Rows from block 2, named by matrix and row number. Rows with one number belong to one neuron. Each number is 200 + 40 x the weight over the matrix's rms, rounded and kept within 0 to 999. All counts start at 0.
# fc1: MLP up (model.blocks.2.mlp.fc1.weight, 768x192), inputs 96-191
# fc2: MLP down (model.blocks.2.mlp.fc2.weight, 192x768, transposed), outputs 96-191
fc1.520,172,235,214,181,228,233,161,193,166,177,255,259,184,211,138,168,194,246,225,191,186,175,153,201,247,226,189,200,222,163,194,200,177,190,211,218,214,307,237,169,226,234,246,194,217,187,257,215,187,173,214,212,236,185,189,214,204,180,239,209,206,209,202,171,197,182,179,166,202,191,254,188,205,169,213,251,191,199,193,197,233,206,163,162,169,171,193,187,186,172,228,212,206,208,227,187
fc2.520,191,241,176,227,187,209,193,183,253,223,303,264,157,205,181,178,215,186,168,208,216,134,194,201,198,218,261,212,151,139,195,196,215,184,215,169,210,267,240,145,172,162,160,203,162,192,240,206,192,159,216,182,159,156,228,275,210,186,159,236,215,191,263,222,206,221,197,141,234,249,201,253,207,161,173,232,225,166,203,226,224,132,216,221,218,198,228,191,220,194,192,238,181,213,180,239
fc1.521,197,215,152,215,248,261,149,95,233,233,206,182,251,196,207,164,168,191,231,113,198,232,248,218,250,229,200,180,150,202,210,217,148,247,159,192,212,136,257,172,153,175,284,267,230,161,231,128,204,190,173,160,206,280,187,177,205,177,206,241,180,210,216,214,219,197,172,240,237,210,177,193,208,214,165,275,238,184,189,225,136,176,245,171,260,206,174,204,189,248,194,176,177,129,123,167
fc2.521,278,216,225,180,217,210,126,272,211,131,203,242,186,199,113,138,142,229,178,227,200,233,215,222,203,168,187,209,208,232,139,175,216,233,139,206,305,255,231,209,226,184,236,324,222,194,242,242,85,194,234,160,218,120,180,218,165,137,212,224,241,191,142,149,200,211,177,184,214,205,209,93,241,214,198,214,188,227,197,126,223,102,245,179,220,216,182,228,207,114,173,255,225,178,161,224
fc1.522,194,219,237,139,150,205,166,204,206,209,181,245,204,142,168,230,178,215,208,174,202,148,175,197,206,185,210,158,225,161,159,210,169,208,267,255,254,246,261,227,185,268,146,218,122,218,190,208,213,165,130,268,169,221,192,197,202,192,216,231,183,154,176,172,212,210,196,202,177,219,161,201,159,204,227,231,201,163,197,235,243,179,204,226,177,203,177,204,199,222,149,225,191,190,125,212
fc2.522,182,234,160,219,231,140,150,194,199,194,211,214,241,151,219,209,194,213,183,210,198,151,212,193,215,167,195,168,219,169,163,190,216,200,260,214,170,226,233,265,192,166,128,224,201,163,192,192,242,174,283,159,204,194,166,210,176,168,177,235,169,201,234,224,199,190,200,199,183,177,202,181,220,229,165,207,211,235,171,229,249,236,179,169,202,199,198,192,207,172,265,179,210,226,159,188
fc1.523,221,215,198,219,170,162,219,183,113,143,161,222,186,160,206,174,274,102,176,176,249,179,178,173,218,205,230,253,272,232,202,92,176,152,228,202,184,234,306,242,161,183,220,153,183,307,167,253,117,261,258,231,220,155,233,234,208,130,222,218,257,158,114,189,196,293,244,111,179,263,231,161,228,169,219,233,175,252,168,223,185,217,236,192,207,292,200,117,150,99,166,248,107,167,215,191
fc2.523,201,201,226,243,202,184,109,179,170,104,166,145,248,288,180,281,209,221,164,199,216,211,181,322,140,197,198,185,185,160,101,178,185,201,180,231,205,272,59,252,257,213,252,262,196,268,257,194,217,93,195,285,180,181,224,224,227,258,233,284,224,189,245,245,164,248,251,167,254,194,167,224,202,151,339,133,151,277,150,172,205,186,187,221,169,105,196,124,258,175,265,230,139,261,199,147
fc1.524,253,199,171,140,223,244,191,167,214,277,222,171,194,181,216,169,133,134,218,227,203,179,204,207,197,245,166,172,216,186,170,174,203,162,229,178,231,169,214,147,198,216,213,225,131,136,210,160,120,217,202,194,169,234,221,145,189,186,216,184,188,184,136,178,176,191,235,145,164,184,194,227,142,201,170,180,214,176,254,191,178,207,157,209,251,199,161,165,201,223,163,211,291,294,174,173
fc2.524,256,206,185,210,181,209,200,251,235,148,141,187,172,227,169,192,227,224,208,195,150,180,148,147,230,210,200,211,79,180,80,213,159,218,198,232,161,180,206,173,147,174,192,228,212,227,202,208,132,169,193,154,213,214,193,217,250,232,220,236,183,191,159,170,145,242,224,217,146,157,201,246,223,224,253,194,188,220,186,217,181,173,239,163,195,183,250,268,224,161,249,157,156,160,188,247
fc1.525,213,161,192,278,187,185,186,230,186,207,222,283,201,231,235,173,165,240,193,200,219,131,172,148,215,123,246,205,150,169,220,202,221,260,251,212,211,245,267,227,163,271,161,237,267,225,228,210,210,247,169,170,177,198,172,228,206,229,207,205,213,224,201,259,229,254,263,218,161,172,189,136,170,233,213,237,256,143,248,226,206,142,184,196,225,265,253,221,227,220,189,170,162,257,251,212
fc2.525,170,177,182,209,243,214,200,131,219,264,216,269,236,232,203,210,270,122,186,190,223,150,256,219,208,146,159,219,224,99,168,176,185,238,189,239,160,192,253,180,196,244,217,176,195,205,152,169,139,266,207,220,188,180,133,163,163,218,219,176,138,219,170,160,250,174,198,235,132,200,266,271,245,208,201,216,190,273,193,193,205,171,222,234,159,252,190,167,215,211,161,207,221,146,208,246
fc1.526,190,192,233,273,207,172,196,169,197,214,172,224,148,206,292,198,246,211,150,153,207,131,180,200,173,203,270,185,248,167,215,194,204,248,186,193,185,259,160,206,208,239,216,177,113,201,286,210,280,248,150,234,236,296,200,137,208,202,223,135,174,200,183,216,203,223,151,144,197,193,188,260,202,215,221,250,175,212,193,178,225,191,185,217,193,157,250,185,189,170,223,179,212,197,232,210
fc2.526,251,180,124,158,191,167,209,257,183,199,152,162,192,203,109,191,151,187,203,143,183,183,180,241,157,233,193,132,194,140,186,228,208,187,137,179,240,195,182,236,192,161,161,113,178,190,256,180,232,268,216,173,212,277,184,288,199,199,208,182,184,163,139,215,203,101,151,187,123,183,178,218,242,188,171,223,233,183,160,124,202,198,233,215,153,198,209,198,217,211,146,207,167,249,182,108
fc1.527,236,266,196,162,259,220,111,176,193,154,194,214,156,209,124,220,218,164,143,205,230,188,158,198,177,186,202,251,116,175,165,253,183,211,251,178,158,257,167,229,179,239,208,202,140,246,236,158,230,199,224,205,198,193,261,176,170,194,223,219,195,182,195,257,288,227,225,155,121,158,154,215,228,147,224,173,213,195,218,198,229,208,121,211,126,200,223,201,142,152,199,260,231,301,262,214
fc2.527,181,283,219,300,213,243,180,148,218,197,245,124,205,158,146,244,156,153,200,229,221,171,233,209,178,236,208,197,228,190,183,141,182,193,149,153,284,228,204,238,289,163,192,251,233,103,224,246,198,249,173,202,255,194,151,231,217,200,156,171,215,189,179,91,78,170,243,189,229,234,205,203,162,219,193,216,215,213,147,179,162,218,281,197,214,191,175,273,287,210,148,166,223,127,194,184
fc1.528,153,225,175,189,209,220,171,179,165,174,201,197,199,188,169,156,169,167,183,201,191,168,194,197,191,198,187,215,177,235,248,205,209,183,178,211,202,195,168,204,160,242,198,237,227,198,200,175,218,298,236,177,221,104,253,237,194,216,244,223,145,242,226,194,230,158,223,187,183,221,299,228,222,191,153,178,159,126,220,181,215,199,172,172,170,142,215,195,239,147,189,205,219,194,185,132
fc2.528,222,248,210,202,174,170,179,208,261,226,201,176,164,188,261,156,195,222,206,228,237,153,198,160,175,184,189,218,202,221,241,167,157,194,174,228,192,232,174,198,161,215,280,279,154,189,225,227,225,266,169,206,180,212,211,188,182,220,206,238,206,222,210,221,135,246,166,254,187,186,206,243,155,219,253,213,259,257,223,192,243,191,233,229,221,220,180,211,126,303,212,193,169,162,221,247
fc1.529,190,201,307,223,219,187,175,181,191,134,209,158,258,200,217,183,189,227,184,149,218,161,231,214,186,258,142,196,203,263,258,186,219,249,155,193,312,202,240,109,199,180,214,237,120,167,238,235,132,196,169,169,194,198,169,193,276,178,207,197,193,206,215,242,165,274,120,132,229,118,206,279,203,301,190,195,169,146,241,218,184,191,208,236,188,222,173,300,102,200,209,202,112,180,195,203
fc2.529,210,156,69,178,202,188,157,180,174,280,174,135,266,218,198,150,122,214,205,172,205,210,171,181,229,265,211,167,215,233,238,193,137,182,158,217,124,176,287,101,192,242,180,226,244,238,260,133,127,196,214,198,251,190,179,190,213,255,216,186,195,182,214,151,218,108,111,195,266,152,166,206,204,260,185,192,226,250,208,164,164,185,263,130,199,216,250,131,259,193,189,230,270,239,200,208
fc1.530,317,216,203,169,239,219,275,253,215,183,228,192,184,206,262,163,179,160,266,204,167,239,172,189,181,159,208,218,206,154,203,185,202,199,186,195,217,88,220,246,227,219,199,221,119,202,194,193,191,257,199,177,204,219,172,231,154,208,208,155,263,179,251,135,164,201,223,120,170,178,291,259,181,191,199,173,244,212,219,154,204,122,205,169,240,201,197,153,191,199,190,218,228,198,209,199
fc2.530,207,218,160,248,191,206,257,217,151,208,202,145,227,168,192,173,195,210,220,241,206,183,153,173,137,190,199,224,202,137,125,172,228,209,196,162,192,191,211,186,206,189,262,162,205,185,247,211,188,282,88,202,187,246,184,184,167,174,177,245,168,166,177,219,269,179,206,226,195,178,153,217,166,162,220,225,157,161,190,204,172,162,227,207,196,184,188,282,177,214,207,290,97,143,230,198
fc1.531,229,203,149,196,130,265,229,205,186,173,215,258,170,181,172,154,149,219,194,216,216,172,164,215,235,178,180,144,205,174,225,173,207,232,224,210,130,156,183,254,209,262,109,144,170,197,247,276,195,197,243,214,221,234,117,169,154,120,178,240,192,175,193,230,193,165,166,197,283,202,210,164,151,239,254,182,140,176,159,180,169,219,157,194,236,204,227,173,210,179,247,163,225,221,202,167
fc2.531,155,235,214,198,282,173,212,193,183,175,197,223,235,191,186,165,166,229,191,249,211,226,221,211,182,208,175,178,188,175,198,231,69,188,194,236,254,209,207,254,246,192,172,164,270,210,207,219,210,180,155,195,210,172,176,225,228,284,241,315,200,214,217,141,145,210,210,193,277,227,164,189,225,194,164,187,184,289,247,159,188,236,248,220,253,185,175,182,213,186,201,218,211,221,168,280
fc1.532,233,145,181,204,180,241,244,265,253,177,194,197,182,191,297,206,170,218,254,215,265,180,220,167,225,196,177,155,249,188,186,140,204,184,103,113,228,250,201,183,207,203,155,121,112,148,174,210,173,190,230,187,146,197,206,194,131,217,116,199,156,216,204,167,186,200,191,158,167,167,175,189,207,190,180,239,212,188,190,228,165,79,262,169,183,252,223,231,234,164,221,261,124,169,203,193
fc2.532,229,145,228,162,216,159,244,222,175,199,213,203,316,156,174,191,172,268,123,228,204,233,148,209,248,198,183,176,187,227,248,180,206,240,265,214,226,139,219,157,170,207,192,105,190,214,198,198,188,206,210,185,263,192,149,127,197,90,231,188,201,199,192,246,250,181,184,190,209,217,242,167,178,156,197,179,126,204,189,250,200,249,125,185,185,162,191,202,199,214,167,194,206,224,244,244
fc1.533,191,188,176,171,171,248,248,158,258,313,163,229,149,313,159,190,147,188,196,269,235,154,196,121,221,257,244,197,173,211,170,181,134,239,185,219,182,244,242,282,229,199,131,159,167,199,220,173,192,229,182,95,166,156,173,269,196,249,209,202,155,218,141,150,299,215,175,187,200,238,148,256,244,191,209,216,119,176,260,203,30,240,136,132,240,204,186,179,212,221,207,264,122,184,123,237
fc2.533,183,200,246,175,132,165,157,192,201,250,216,203,192,176,208,224,169,186,262,168,205,227,240,211,186,243,186,156,214,136,187,182,159,187,205,209,275,223,103,116,211,211,168,282,198,225,223,244,182,184,224,165,231,251,159,251,207,163,198,187,194,147,176,114,254,179,274,163,226,182,188,180,225,174,237,256,120,176,174,258,96,235,195,208,225,163,158,247,186,51,146,165,201,250,193,270
fc1.534,267,232,136,187,238,273,239,231,197,209,171,153,199,248,261,167,204,182,220,210,212,186,216,178,245,195,246,173,156,167,202,181,229,239,236,172,191,217,153,202,260,218,201,205,195,184,183,266,128,282,202,198,237,237,124,243,227,193,158,273,168,267,225,152,103,225,170,207,220,196,186,206,259,208,181,205,226,174,218,220,227,239,236,146,205,192,168,191,206,202,189,234,206,175,252,243
fc2.534,212,142,170,187,212,154,215,207,216,126,208,180,256,180,96,150,181,191,168,190,204,189,196,221,248,115,207,170,265,103,258,262,196,147,245,201,235,235,145,235,130,172,243,232,191,200,228,189,173,259,245,141,219,202,154,219,172,162,207,132,199,280,150,178,373,215,188,168,194,232,224,129,229,198,232,218,163,144,201,173,204,173,205,213,129,213,261,242,211,280,188,145,169,214,314,141
fc1.535,208,203,287,274,277,178,139,177,233,235,237,181,205,251,247,169,220,126,233,211,156,220,203,166,147,200,194,200,184,156,210,181,181,294,176,197,143,176,186,158,125,273,307,195,226,198,150,152,216,195,182,178,159,217,238,151,179,159,208,206,208,194,221,194,163,174,228,233,197,192,200,174,217,232,180,272,190,191,171,179,222,262,124,172,291,153,172,167,174,158,190,208,144,201,223,204
fc2.535,163,189,126,149,116,211,154,185,168,186,229,179,209,245,157,143,225,153,237,202,219,224,204,257,155,201,187,272,209,213,199,209,205,177,131,232,283,216,197,192,267,112,262,198,286,155,180,228,249,227,264,250,239,215,205,230,170,225,168,208,171,208,213,187,209,207,216,140,236,221,168,186,216,229,199,248,147,200,225,158,193,221,259,233,236,166,222,199,220,237,203,211,211,164,232,234
fc1.536,250,226,184,239,194,204,215,206,285,186,243,194,154,169,240,208,188,216,153,213,296,147,118,209,189,171,216,187,134,208,110,245,214,162,254,236,172,225,227,216,134,283,263,249,168,218,275,209,212,237,257,212,194,169,179,211,210,188,193,234,230,175,181,279,166,232,248,138,215,225,246,169,218,191,174,226,211,195,238,229,203,173,198,228,236,241,218,175,239,234,215,236,214,185,221,213
fc2.536,205,250,205,238,256,205,220,211,111,238,220,157,139,83,207,224,149,250,157,233,198,144,258,206,164,191,235,172,305,182,134,157,208,208,209,146,228,183,215,215,358,163,201,208,223,165,226,158,210,281,129,252,173,223,197,190,164,242,174,208,188,208,186,157,292,165,228,223,173,210,209,180,197,195,224,221,247,214,183,195,198,178,213,202,175,203,131,240,192,215,156,203,178,218,226,142