Rows from block 3 of a small image flow-matching model, named by matrix and row number. Rows with one number belong to one neuron. Each number is 128 + 24 x the weight over its row's rms, rounded and kept within 0 to 255. All counts start at 0.
After each neuron's rows are labels from the 100 images, of 14848 (inputs lightly noised), where the neuron reaches its highest value: "strongest on" is what is common among them. Only what is clearly more common there than usual is listed. The data: stained colorectal tissue patches (NCT-CRC-HE-100K). In brackets: how many of the 100.
# fc1: MLP up (model.blocks.3.mlp.fc1.weight, 768x192), inputs 96-191
# fc2: MLP down (model.blocks.3.mlp.fc2.weight, 192x768, transposed), outputs 96-191

fc1.648 [104  97 138 154 126 124 131 129 107 151 136 161 119 166 151 139 140 169 135 118 119 139 160 158  89 143  94 130 148  86 143  90 169 172  67 125 125 132 172  54 164 130 113 169 146 139 143 136 158 128 101 135 143 115 156  88 132 103 130 155 145 131 124 144 156 125 117 167 140 111 111 140 129 140 134 107 176 122 115 145 159 120 134 162 130 117 161 162 148 129 112 135 136 139 180 143]
fc2.648 [137 129 117 122  92 155 135  70  83 141 116 144 128  79 156 138 115 117 124 134 125 170 141 157 111  83 102 145 204 136 111 148 165 134 117 126 135 159 138 129 123 124 145 130 138 159 141 132  81 109 194 139 164 131 125 145 115 125 139 143 129  56 127 104 142 126 145 117 114 128 147 142 112 129  89 153 137 153 135 113 136 128 137 145 112 142  97 121 119 145 132 138 148 129 131  64]
strongest on: tissue: lymphocytes (74)

fc1.299 [123 108  65 160 170 108 137 100 190 127 141 160 111 138 111 167 138 135  95 128 163 120 142 115 135 169 123 153 146 124 117 125 115 115  60 164  98 139 113 104 104 113 145 191 124 139 116 123 148  91 134  82  80 110 155 157  96 140 131  93 107 148 139 125 116 136 117 128 172 153 142 140 120 101 169 131 136  92 175  85 118 111 103 116 144 118 165 126 132 136 145 165 152 143 123  80]
fc2.299 [128 144 129 163 122 175 141 122 115 153 108 114  92 141 137 114 126 103 133 177 124 120 107 122 134 138 130  66 118 139 129 124 110 141  98 106 163 133 107 140 145 122 141 151 142 125 134 156 122 135 119 146 128 126 177 145 139 127 131 122 109 176 118 156  96 125 164 133 117  93 136 145 132 140 164 123 141 123 162 144 123 115  84 132 124 135 158 130 106 107 130 160 130 143 116 139]
strongest on: tissue: normal colon mucosa (68)

fc1.284 [148  93 150 121 118 137 137 129 115 168 144  97 136 104 117 114 118  93 126 119  80 138  97  86 130 133 110  94 133 120 111 131 108 127 130 147 116 128 127 168 144 114  94 160 119 166 125 137 135 113 119 132 155 119 152 142 157 109  64 112  68 166 122 161 128 142 118 149  97 116 122 104 126 124 130 139 158 138  80 123 133 108 138 112 177 176 123 123 125  97 158 141 119 172 139 147]
fc2.284 [167 147 110 134 123 155 112 137  94 155 103 141 123 151 108 124 139 166 127 145 154 133 144 100  90 109  92 121 116 131 130 100 104  57 140 194 132 138 133 156 146 116 145 125 135  92 126 121 131  59 185 134 131 118 158 145 164 104  85 130 163 100 104 148 123 153 146 118 161 143 137 124 120 134 160 124 106 116 142 126 126 142 128 140 183 156 131 115 121 121  91 119 142 156  94 103]
strongest on: tissue: lymphocytes (51)

fc1.264 [160 141 151 111 117 130 150 111 125 125 134 138 123 144 129 108 148 179 120 132  79  80 107 159 167 101 121 114 118 131 101 124 125 129 107 210 128 172 135 144 131 151  95 138 126 115 132 119 135 136 101 133  87  90 137 125 144 139 156 101 133 119 119 106 130  71 131 153 172 140  98 133  83 111 101 127 132 111 125 149  97  97 127 144 127 123 100 107  90  97 164  76 132 139 115  98]
fc2.264 [ 62 123 108  98 115 126 139 151  85 139 131  88 114 121 133 133 156 112 157 162 130 138 140 114 165 159 168  96 112 132 118 143 132  85 154 102 136 114 120 137 155 100 155 142  99 120 154 150 105 147 142 126  64 118 118 122 128 135 152 162 133 141  93  72 122 153 134  94 144 129 152 135 124  82 100 123 169 179 103  82  94 116  86 144 107 127  76  96 117 130 126 100 197 145 124 115]
strongest on: tissue: adipose tissue (30)

fc1.179 [170 144  80 139 123 121 130 163 140 109 136 110 109 150 129 148 150 157 123 129 119 132 120 125 135 120 173 147 123 122 148 144 132  92 108 154 143 179 151 135 115  74  98 148 174 166 139 114 144 153  96 159 103 190 127  99  85 107 110 126 109 132 138 139 121 132 101 125 154 180 128  82 130 138 118 118 138 140 157 175 117 149 137 167 156 123  91 113 131 168 156 156 176 121  97 127]
fc2.179 [128 139 102  68 138 136 120  93 135 101 130 133 158 125 151 182 150 111 135 173 118 121 130  62 120 110 134 126 116 145  91 103 126 132 160 141 131 156 103 107 134 127 133 140 158  93 151 147 151  94 160 159  92 163 154 127 104 120 149  87 153 140 103 113 128 153 162  97 128 145 121 134 120 141 119 129 117 114 132 178  94 119 149 100 138 133 131 136 116 158 139 103  98 117 156 139]
strongest on: tissue: lymphocytes (96)

fc1.112 [ 86 129  79 104 196  48 100 120 144 111 142 137 116 130 143 157 129 124 128  95 110 128 114 116 138 136 130 142 150 109 126 109 143 110 112 127 102 144 163  98  62 133 154 156  79 129 125 156 134 142 162 164 136 139 183 109 135 154 112 137 113 131 145 116 122 155 122 103 135 158 168  68 136 137 150 109 137 107 136 100 127 139 123 120 127 125 104  91 129 121 133 114 130 131 125 140]
fc2.112 [124 153 127 179 116  65 115 153 128 121 122 158 106 133 101 132  82 118 121 181 119 152 117 104 101 144 123  97 120 167 146  95  77 135 142 134 147 112 145 173  83 122 154 159 108 144 143 172 148 118 148  92 118 141 141 143 128 134 100 172 143 129 112 147 131 106  95 126 135 134 121 125 138 136 112 134 118 106 144 146 159 128  73 151 134 115 149  68 102 140 166 142 104 138 117 162]
strongest on: tissue: adipose tissue (37)

fc1.217 [164 147  83 108 144 122 121 109 130 146 123 164 151 169 125 107 172 108  98 157 158  92 108 122 124 139 122 123 111 115 149 161 139  80 120 102 110 120 101 129 122 161 135 106 141  93 147 160 127 150  71  71 145 140 114 119 116  86 155 108 104 106 127 136 133 139 164 110 111 119 131  93 124 100 159 137 110 161 129 119 118 145 151 151 139 143 149 118 132 176 118 135 162 166 112 104]
fc2.217 [150  93 122 157 153  93 136 160 169 173 169  99 115 143  97  97 136 176 120 101 149 139 141 158 132  89 110 134 124 121 151 149 138 144 177 131 106 109 184 137  94 162 109 146  88 158 176 138 130 110 170 103 132 152 114 122 135 139 134 137 133 148 117 112  92 151 120 125 112 118 147 166 108 129 157 163 110 137 128 102 127 133 144 110 104 125 111 143 115 144 116 120 115 206 108 123]
strongest on: tissue: adipose tissue (35); tissue: smooth muscle (34)

fc1.397 [157 180  44  90 128 152 111 138 127 109 112 127 155 128  97 139 110 148  94 121  97 135  93  98 115 153  94  96  99 142 162 101 141 136 144  92 131  75 108  81  83 139 115 103 144 128 101 135 109 122  95 128 147 124 117  93  63  81 120 138 138 131 107 130 142  59 118 140 133 106 119  77 150 136 105 137 115 102  85 131 125 130 115 121 128 133 110 112 114 126 134 132 127 145 140 148]
fc2.397 [126  76 121 153 133  94 136 127 149 122 112 104 103  93 138 177 103 135 124 118 102 123 135 110 150 110 134 138 116  86 115 118 142 172  77 171  96 124 117  85 197 125 143 110 126 150 140 158  97 132 126 126 171 134 118 129 109 100 101 131 108  80 117 129 151  84 128 129 107 149  83 170 149 159  96 133 118 121 190 163 135 136 126 138 152 127 151 117 123 140  94 146 136 129  82  58]
strongest on: tissue: lymphocytes (46)

fc1.442 [132 130 112 119 129 141 125 157 153 137 151 150 128 137 132 140  96 115 164 130 174 156 142 159 128 134 130 146 154 130 113 113 125 115 136 111 124 130 117 133 151 122 111 159  77 150 165 127 145 147 112  99 142 140  93 129 134 130 153 185 101 140 136 157 139 141 121 153 145  98 101  81 143 113 123 112 119 146  87 135 145 102 104 153 109  88 182  98 110 151 125 134 151 134 153 136]
fc2.442 [140 132 144 115 148 110 126 128 131 116 136 116 199 182  97  82 136 122 154 112 155 100 115 135 148 139 144 151 113  80 118  87 122 108 126 140  84 120 139  70 126 152 160 118 126 147 106 102 113 133  82 132 121 113 167 157  80 125 142 140 121 128 145 172 175 165 135 103 165 149 138 136 119 114 128 168 147  89 154 152 123 149 140 135 126 150 186 111 103 144 122 145 153 124 123  94]
strongest on: tissue: normal colon mucosa (29)

fc1.3 [113 196 126 137 144 114 119  84 102 115 123 143  92 120 101 155 113 141 138 128 118 127  87 115  95 108 117 126 199 131 127 108 147 164  98 151 118  86 147  60 123 109 131 109 163 131 104 141 103 108 143 107 109 130 114 118 130 155 157 100 104 115 128 114 103 144 140 109 100 115 142 121  91 107  71 132 105 124 135 161 157 158 108 136 136 132 107 137 129  91 132 131 110 139 114 101]
fc2.3 [127  71 146 124 127 115 137 161 108 121 146 100 153 104 111 171 139 115 116 129 128 140 129  86 160 132 144  98 158 106 153 173 156 112 149 128 112 123 106  62 151 122 133 119 100 134 117  79 165 173  84 127 128 125 115 154 125 160 160 129 125 138 129 132 132 177 137 124 164 123  94 142  92 157  51 100 122 136 125 151 150 139 147 129 144 125 161 123 132 113 132 130 175 132 115 160]
strongest on: tissue: adipose tissue (39)

fc1.598 [138 124 115 109 102  96 118 126 154  81 135 153 137 135 138 112 170 103 110 156 104 117 132 158 130 143 100 115 113  91 133 150 139 134 126 136 124 178  99 154  85 130 114  82 164 151  85 129 163 134 109 125 177 126 157 160 126 151  93 128 100 128 128 118 177 127 143 118 123 148 138 114  89 143 143 138 180 110 175  96 149 105 182 152 120 138 125 111 147 134 109 147 144 108 152 121]
fc2.598 [136 117 158 158 115 167 136 134 146  94 122 112 118  99 122 152  87 168 119 126 112 132 140 207 146 131 139 133 117 127 174  93 150 136 140 130 112 108 108 167 153 137 117  99  99 145  98 157 181 150 176 149 201 161  94 125 116 180 142 145 150 122 147 138 100 103 131 146 126 131 105 118  85 118 104 146  99 113 125 104 105 131  74 120 150 130 149 152 133 136 126 120 118 119  95 117]
strongest on: tissue: normal colon mucosa (47); tissue: adipose tissue (42)

fc1.99 [ 73 130 117 129 134 122 126 120 149  93 128 106  93 154 148 123  91  89 185 146 159 111  90 110 115 143  93  84 162 117  91 129 127 124 148 132 122 143 108 140 183 109 136 100 114  88 101 154  91 110 136 147 115 136 134 159 153 124 173 105 138 127 140 118 135 138 115 132 127 149 100 105 131 121 112 161 130 120 115 132 141 122 145 106 152  83  96 106 102 108 151 138 175  68 147 112]
fc2.99 [148 104 136 139 149 111  99 191 171  96 139 113 141 114 133 111 138 151 133 176 138 146 148 122 133  70 132 115 100 127 111 124 163 104 134 145 156 132 190 103 106 121 150  77 143 156 126 102  86 142 115 123 170 127 123 188 121 125 159  96 143 106 124 128 171 101 135 119 130 135 130 139  83  89 131 101 148 142 110 119 122 123 107 143 108 150 148 116 105 102 128 114 174 114 157 126]
strongest on: tissue: normal colon mucosa (35)

fc1.521 [118 143 101 121 144 148 126 113 145 146 128 143 144 128 105 136 148 116 112 141 101 183 139 129 132 121 132 136 147 123 124 138 138 148 121 119 103 134 122  88 130 174 120 121 126 110 132 115 167 120 117 110 123 104 173 123  68 106 135 139 132 126 175 124 124 106 139 149 153 123 123 100 129 121 157 138  70 129 147  97 138 112 139 135 133 108 143 129  87 126 162 152 184 101 132 130]
fc2.521 [129 152 156 107 129 114 102 159 122  88 129 159 144 127 109  89 100 148 105 129 131 119 120 157 140 116 130 134 120 168 113 162 138  88 106 128 123 115 124 168 127 103 141 118 144 167 129 139 158 125 183 146 122 139  74 123 153 121 103 127 124 134 136 172  41 146 119 128 144 117 117 114 172  84 159 103 104  72 133 126 148 138  99 117 127 144 152 159 134 113 172 100 143 138 110 153]
strongest on: tissue: normal colon mucosa (35); tissue: adipose tissue (35)

fc1.619 [148 119 157 108 133 114 143 109 118 136 102 156 120 113  93 141 119 131 126 125 114 160 115 105 123  91 120 148 149 136 171 155  91 160 184 156 145  98 101 118 180 133 133 160 150 120 117  99 176 151 155 116 131 111 129 142 139 108 163 134  89 166 122 158 109 178 175 153 150  73 103 155 150  91 113 127 127 154 138 127 116 104 126 127 108 100 115 108 127 167 156 108 122 118 157 119]
fc2.619 [ 93 133 123 136 132 149 126 140 136 131 113 106  90 146 135 117 116 124 130 109 129  32 137 107 154 134 116 170 120 139 110 126 134  97 105 115  89 124  91  98 124 122 111  85  96  93 105 154 153 125 127 118 142 138  86  82 145  94 123 112 130 126  97 142 121 135 124 110  91 123 151 126  92 166 102 172 113  81 174  93 130 156 117 114 112 152 100 133 153 150 150 115 146 122  52  95]
strongest on: tissue: lymphocytes (84)

fc1.287 [115  86 150 108 150 110 168  99 161 129 108 170 119 168 139 125 147 125 142 142 105 100 129  89 125 102 196  78 126  95 106 160 108 163 143 154 110  89 149 165 137 149 180 144 134 135 158 127 167 137 157 114 114 116 102 103 133 127 177 169 119 138 148 125 137 110  98 144 162 131  86 124 136  86 144 106  75 124 130 142 127 116 132  91 129 111 134 112 100  96 116 156 128 141 176  87]
fc2.287 [158 149 136 117 165 120 103 128 134 127 146  97 133 101 114 138 155 151 104 108 151 150 123  75 135 128 156 111 110 145 121 125 138 115 158  76 124 137 143 151 105  94 100 138 100 102 147 104 167  80 100  94 134 150 150 132 134 114 149 127 149  82 178 143 121  93 116 120 121 173 120 109 141 157  96 168 169 100  95 137 117 135 111 180 111 149 154 149 122  99 136 112 125 106 128 170]
strongest on: tissue: normal colon mucosa (53)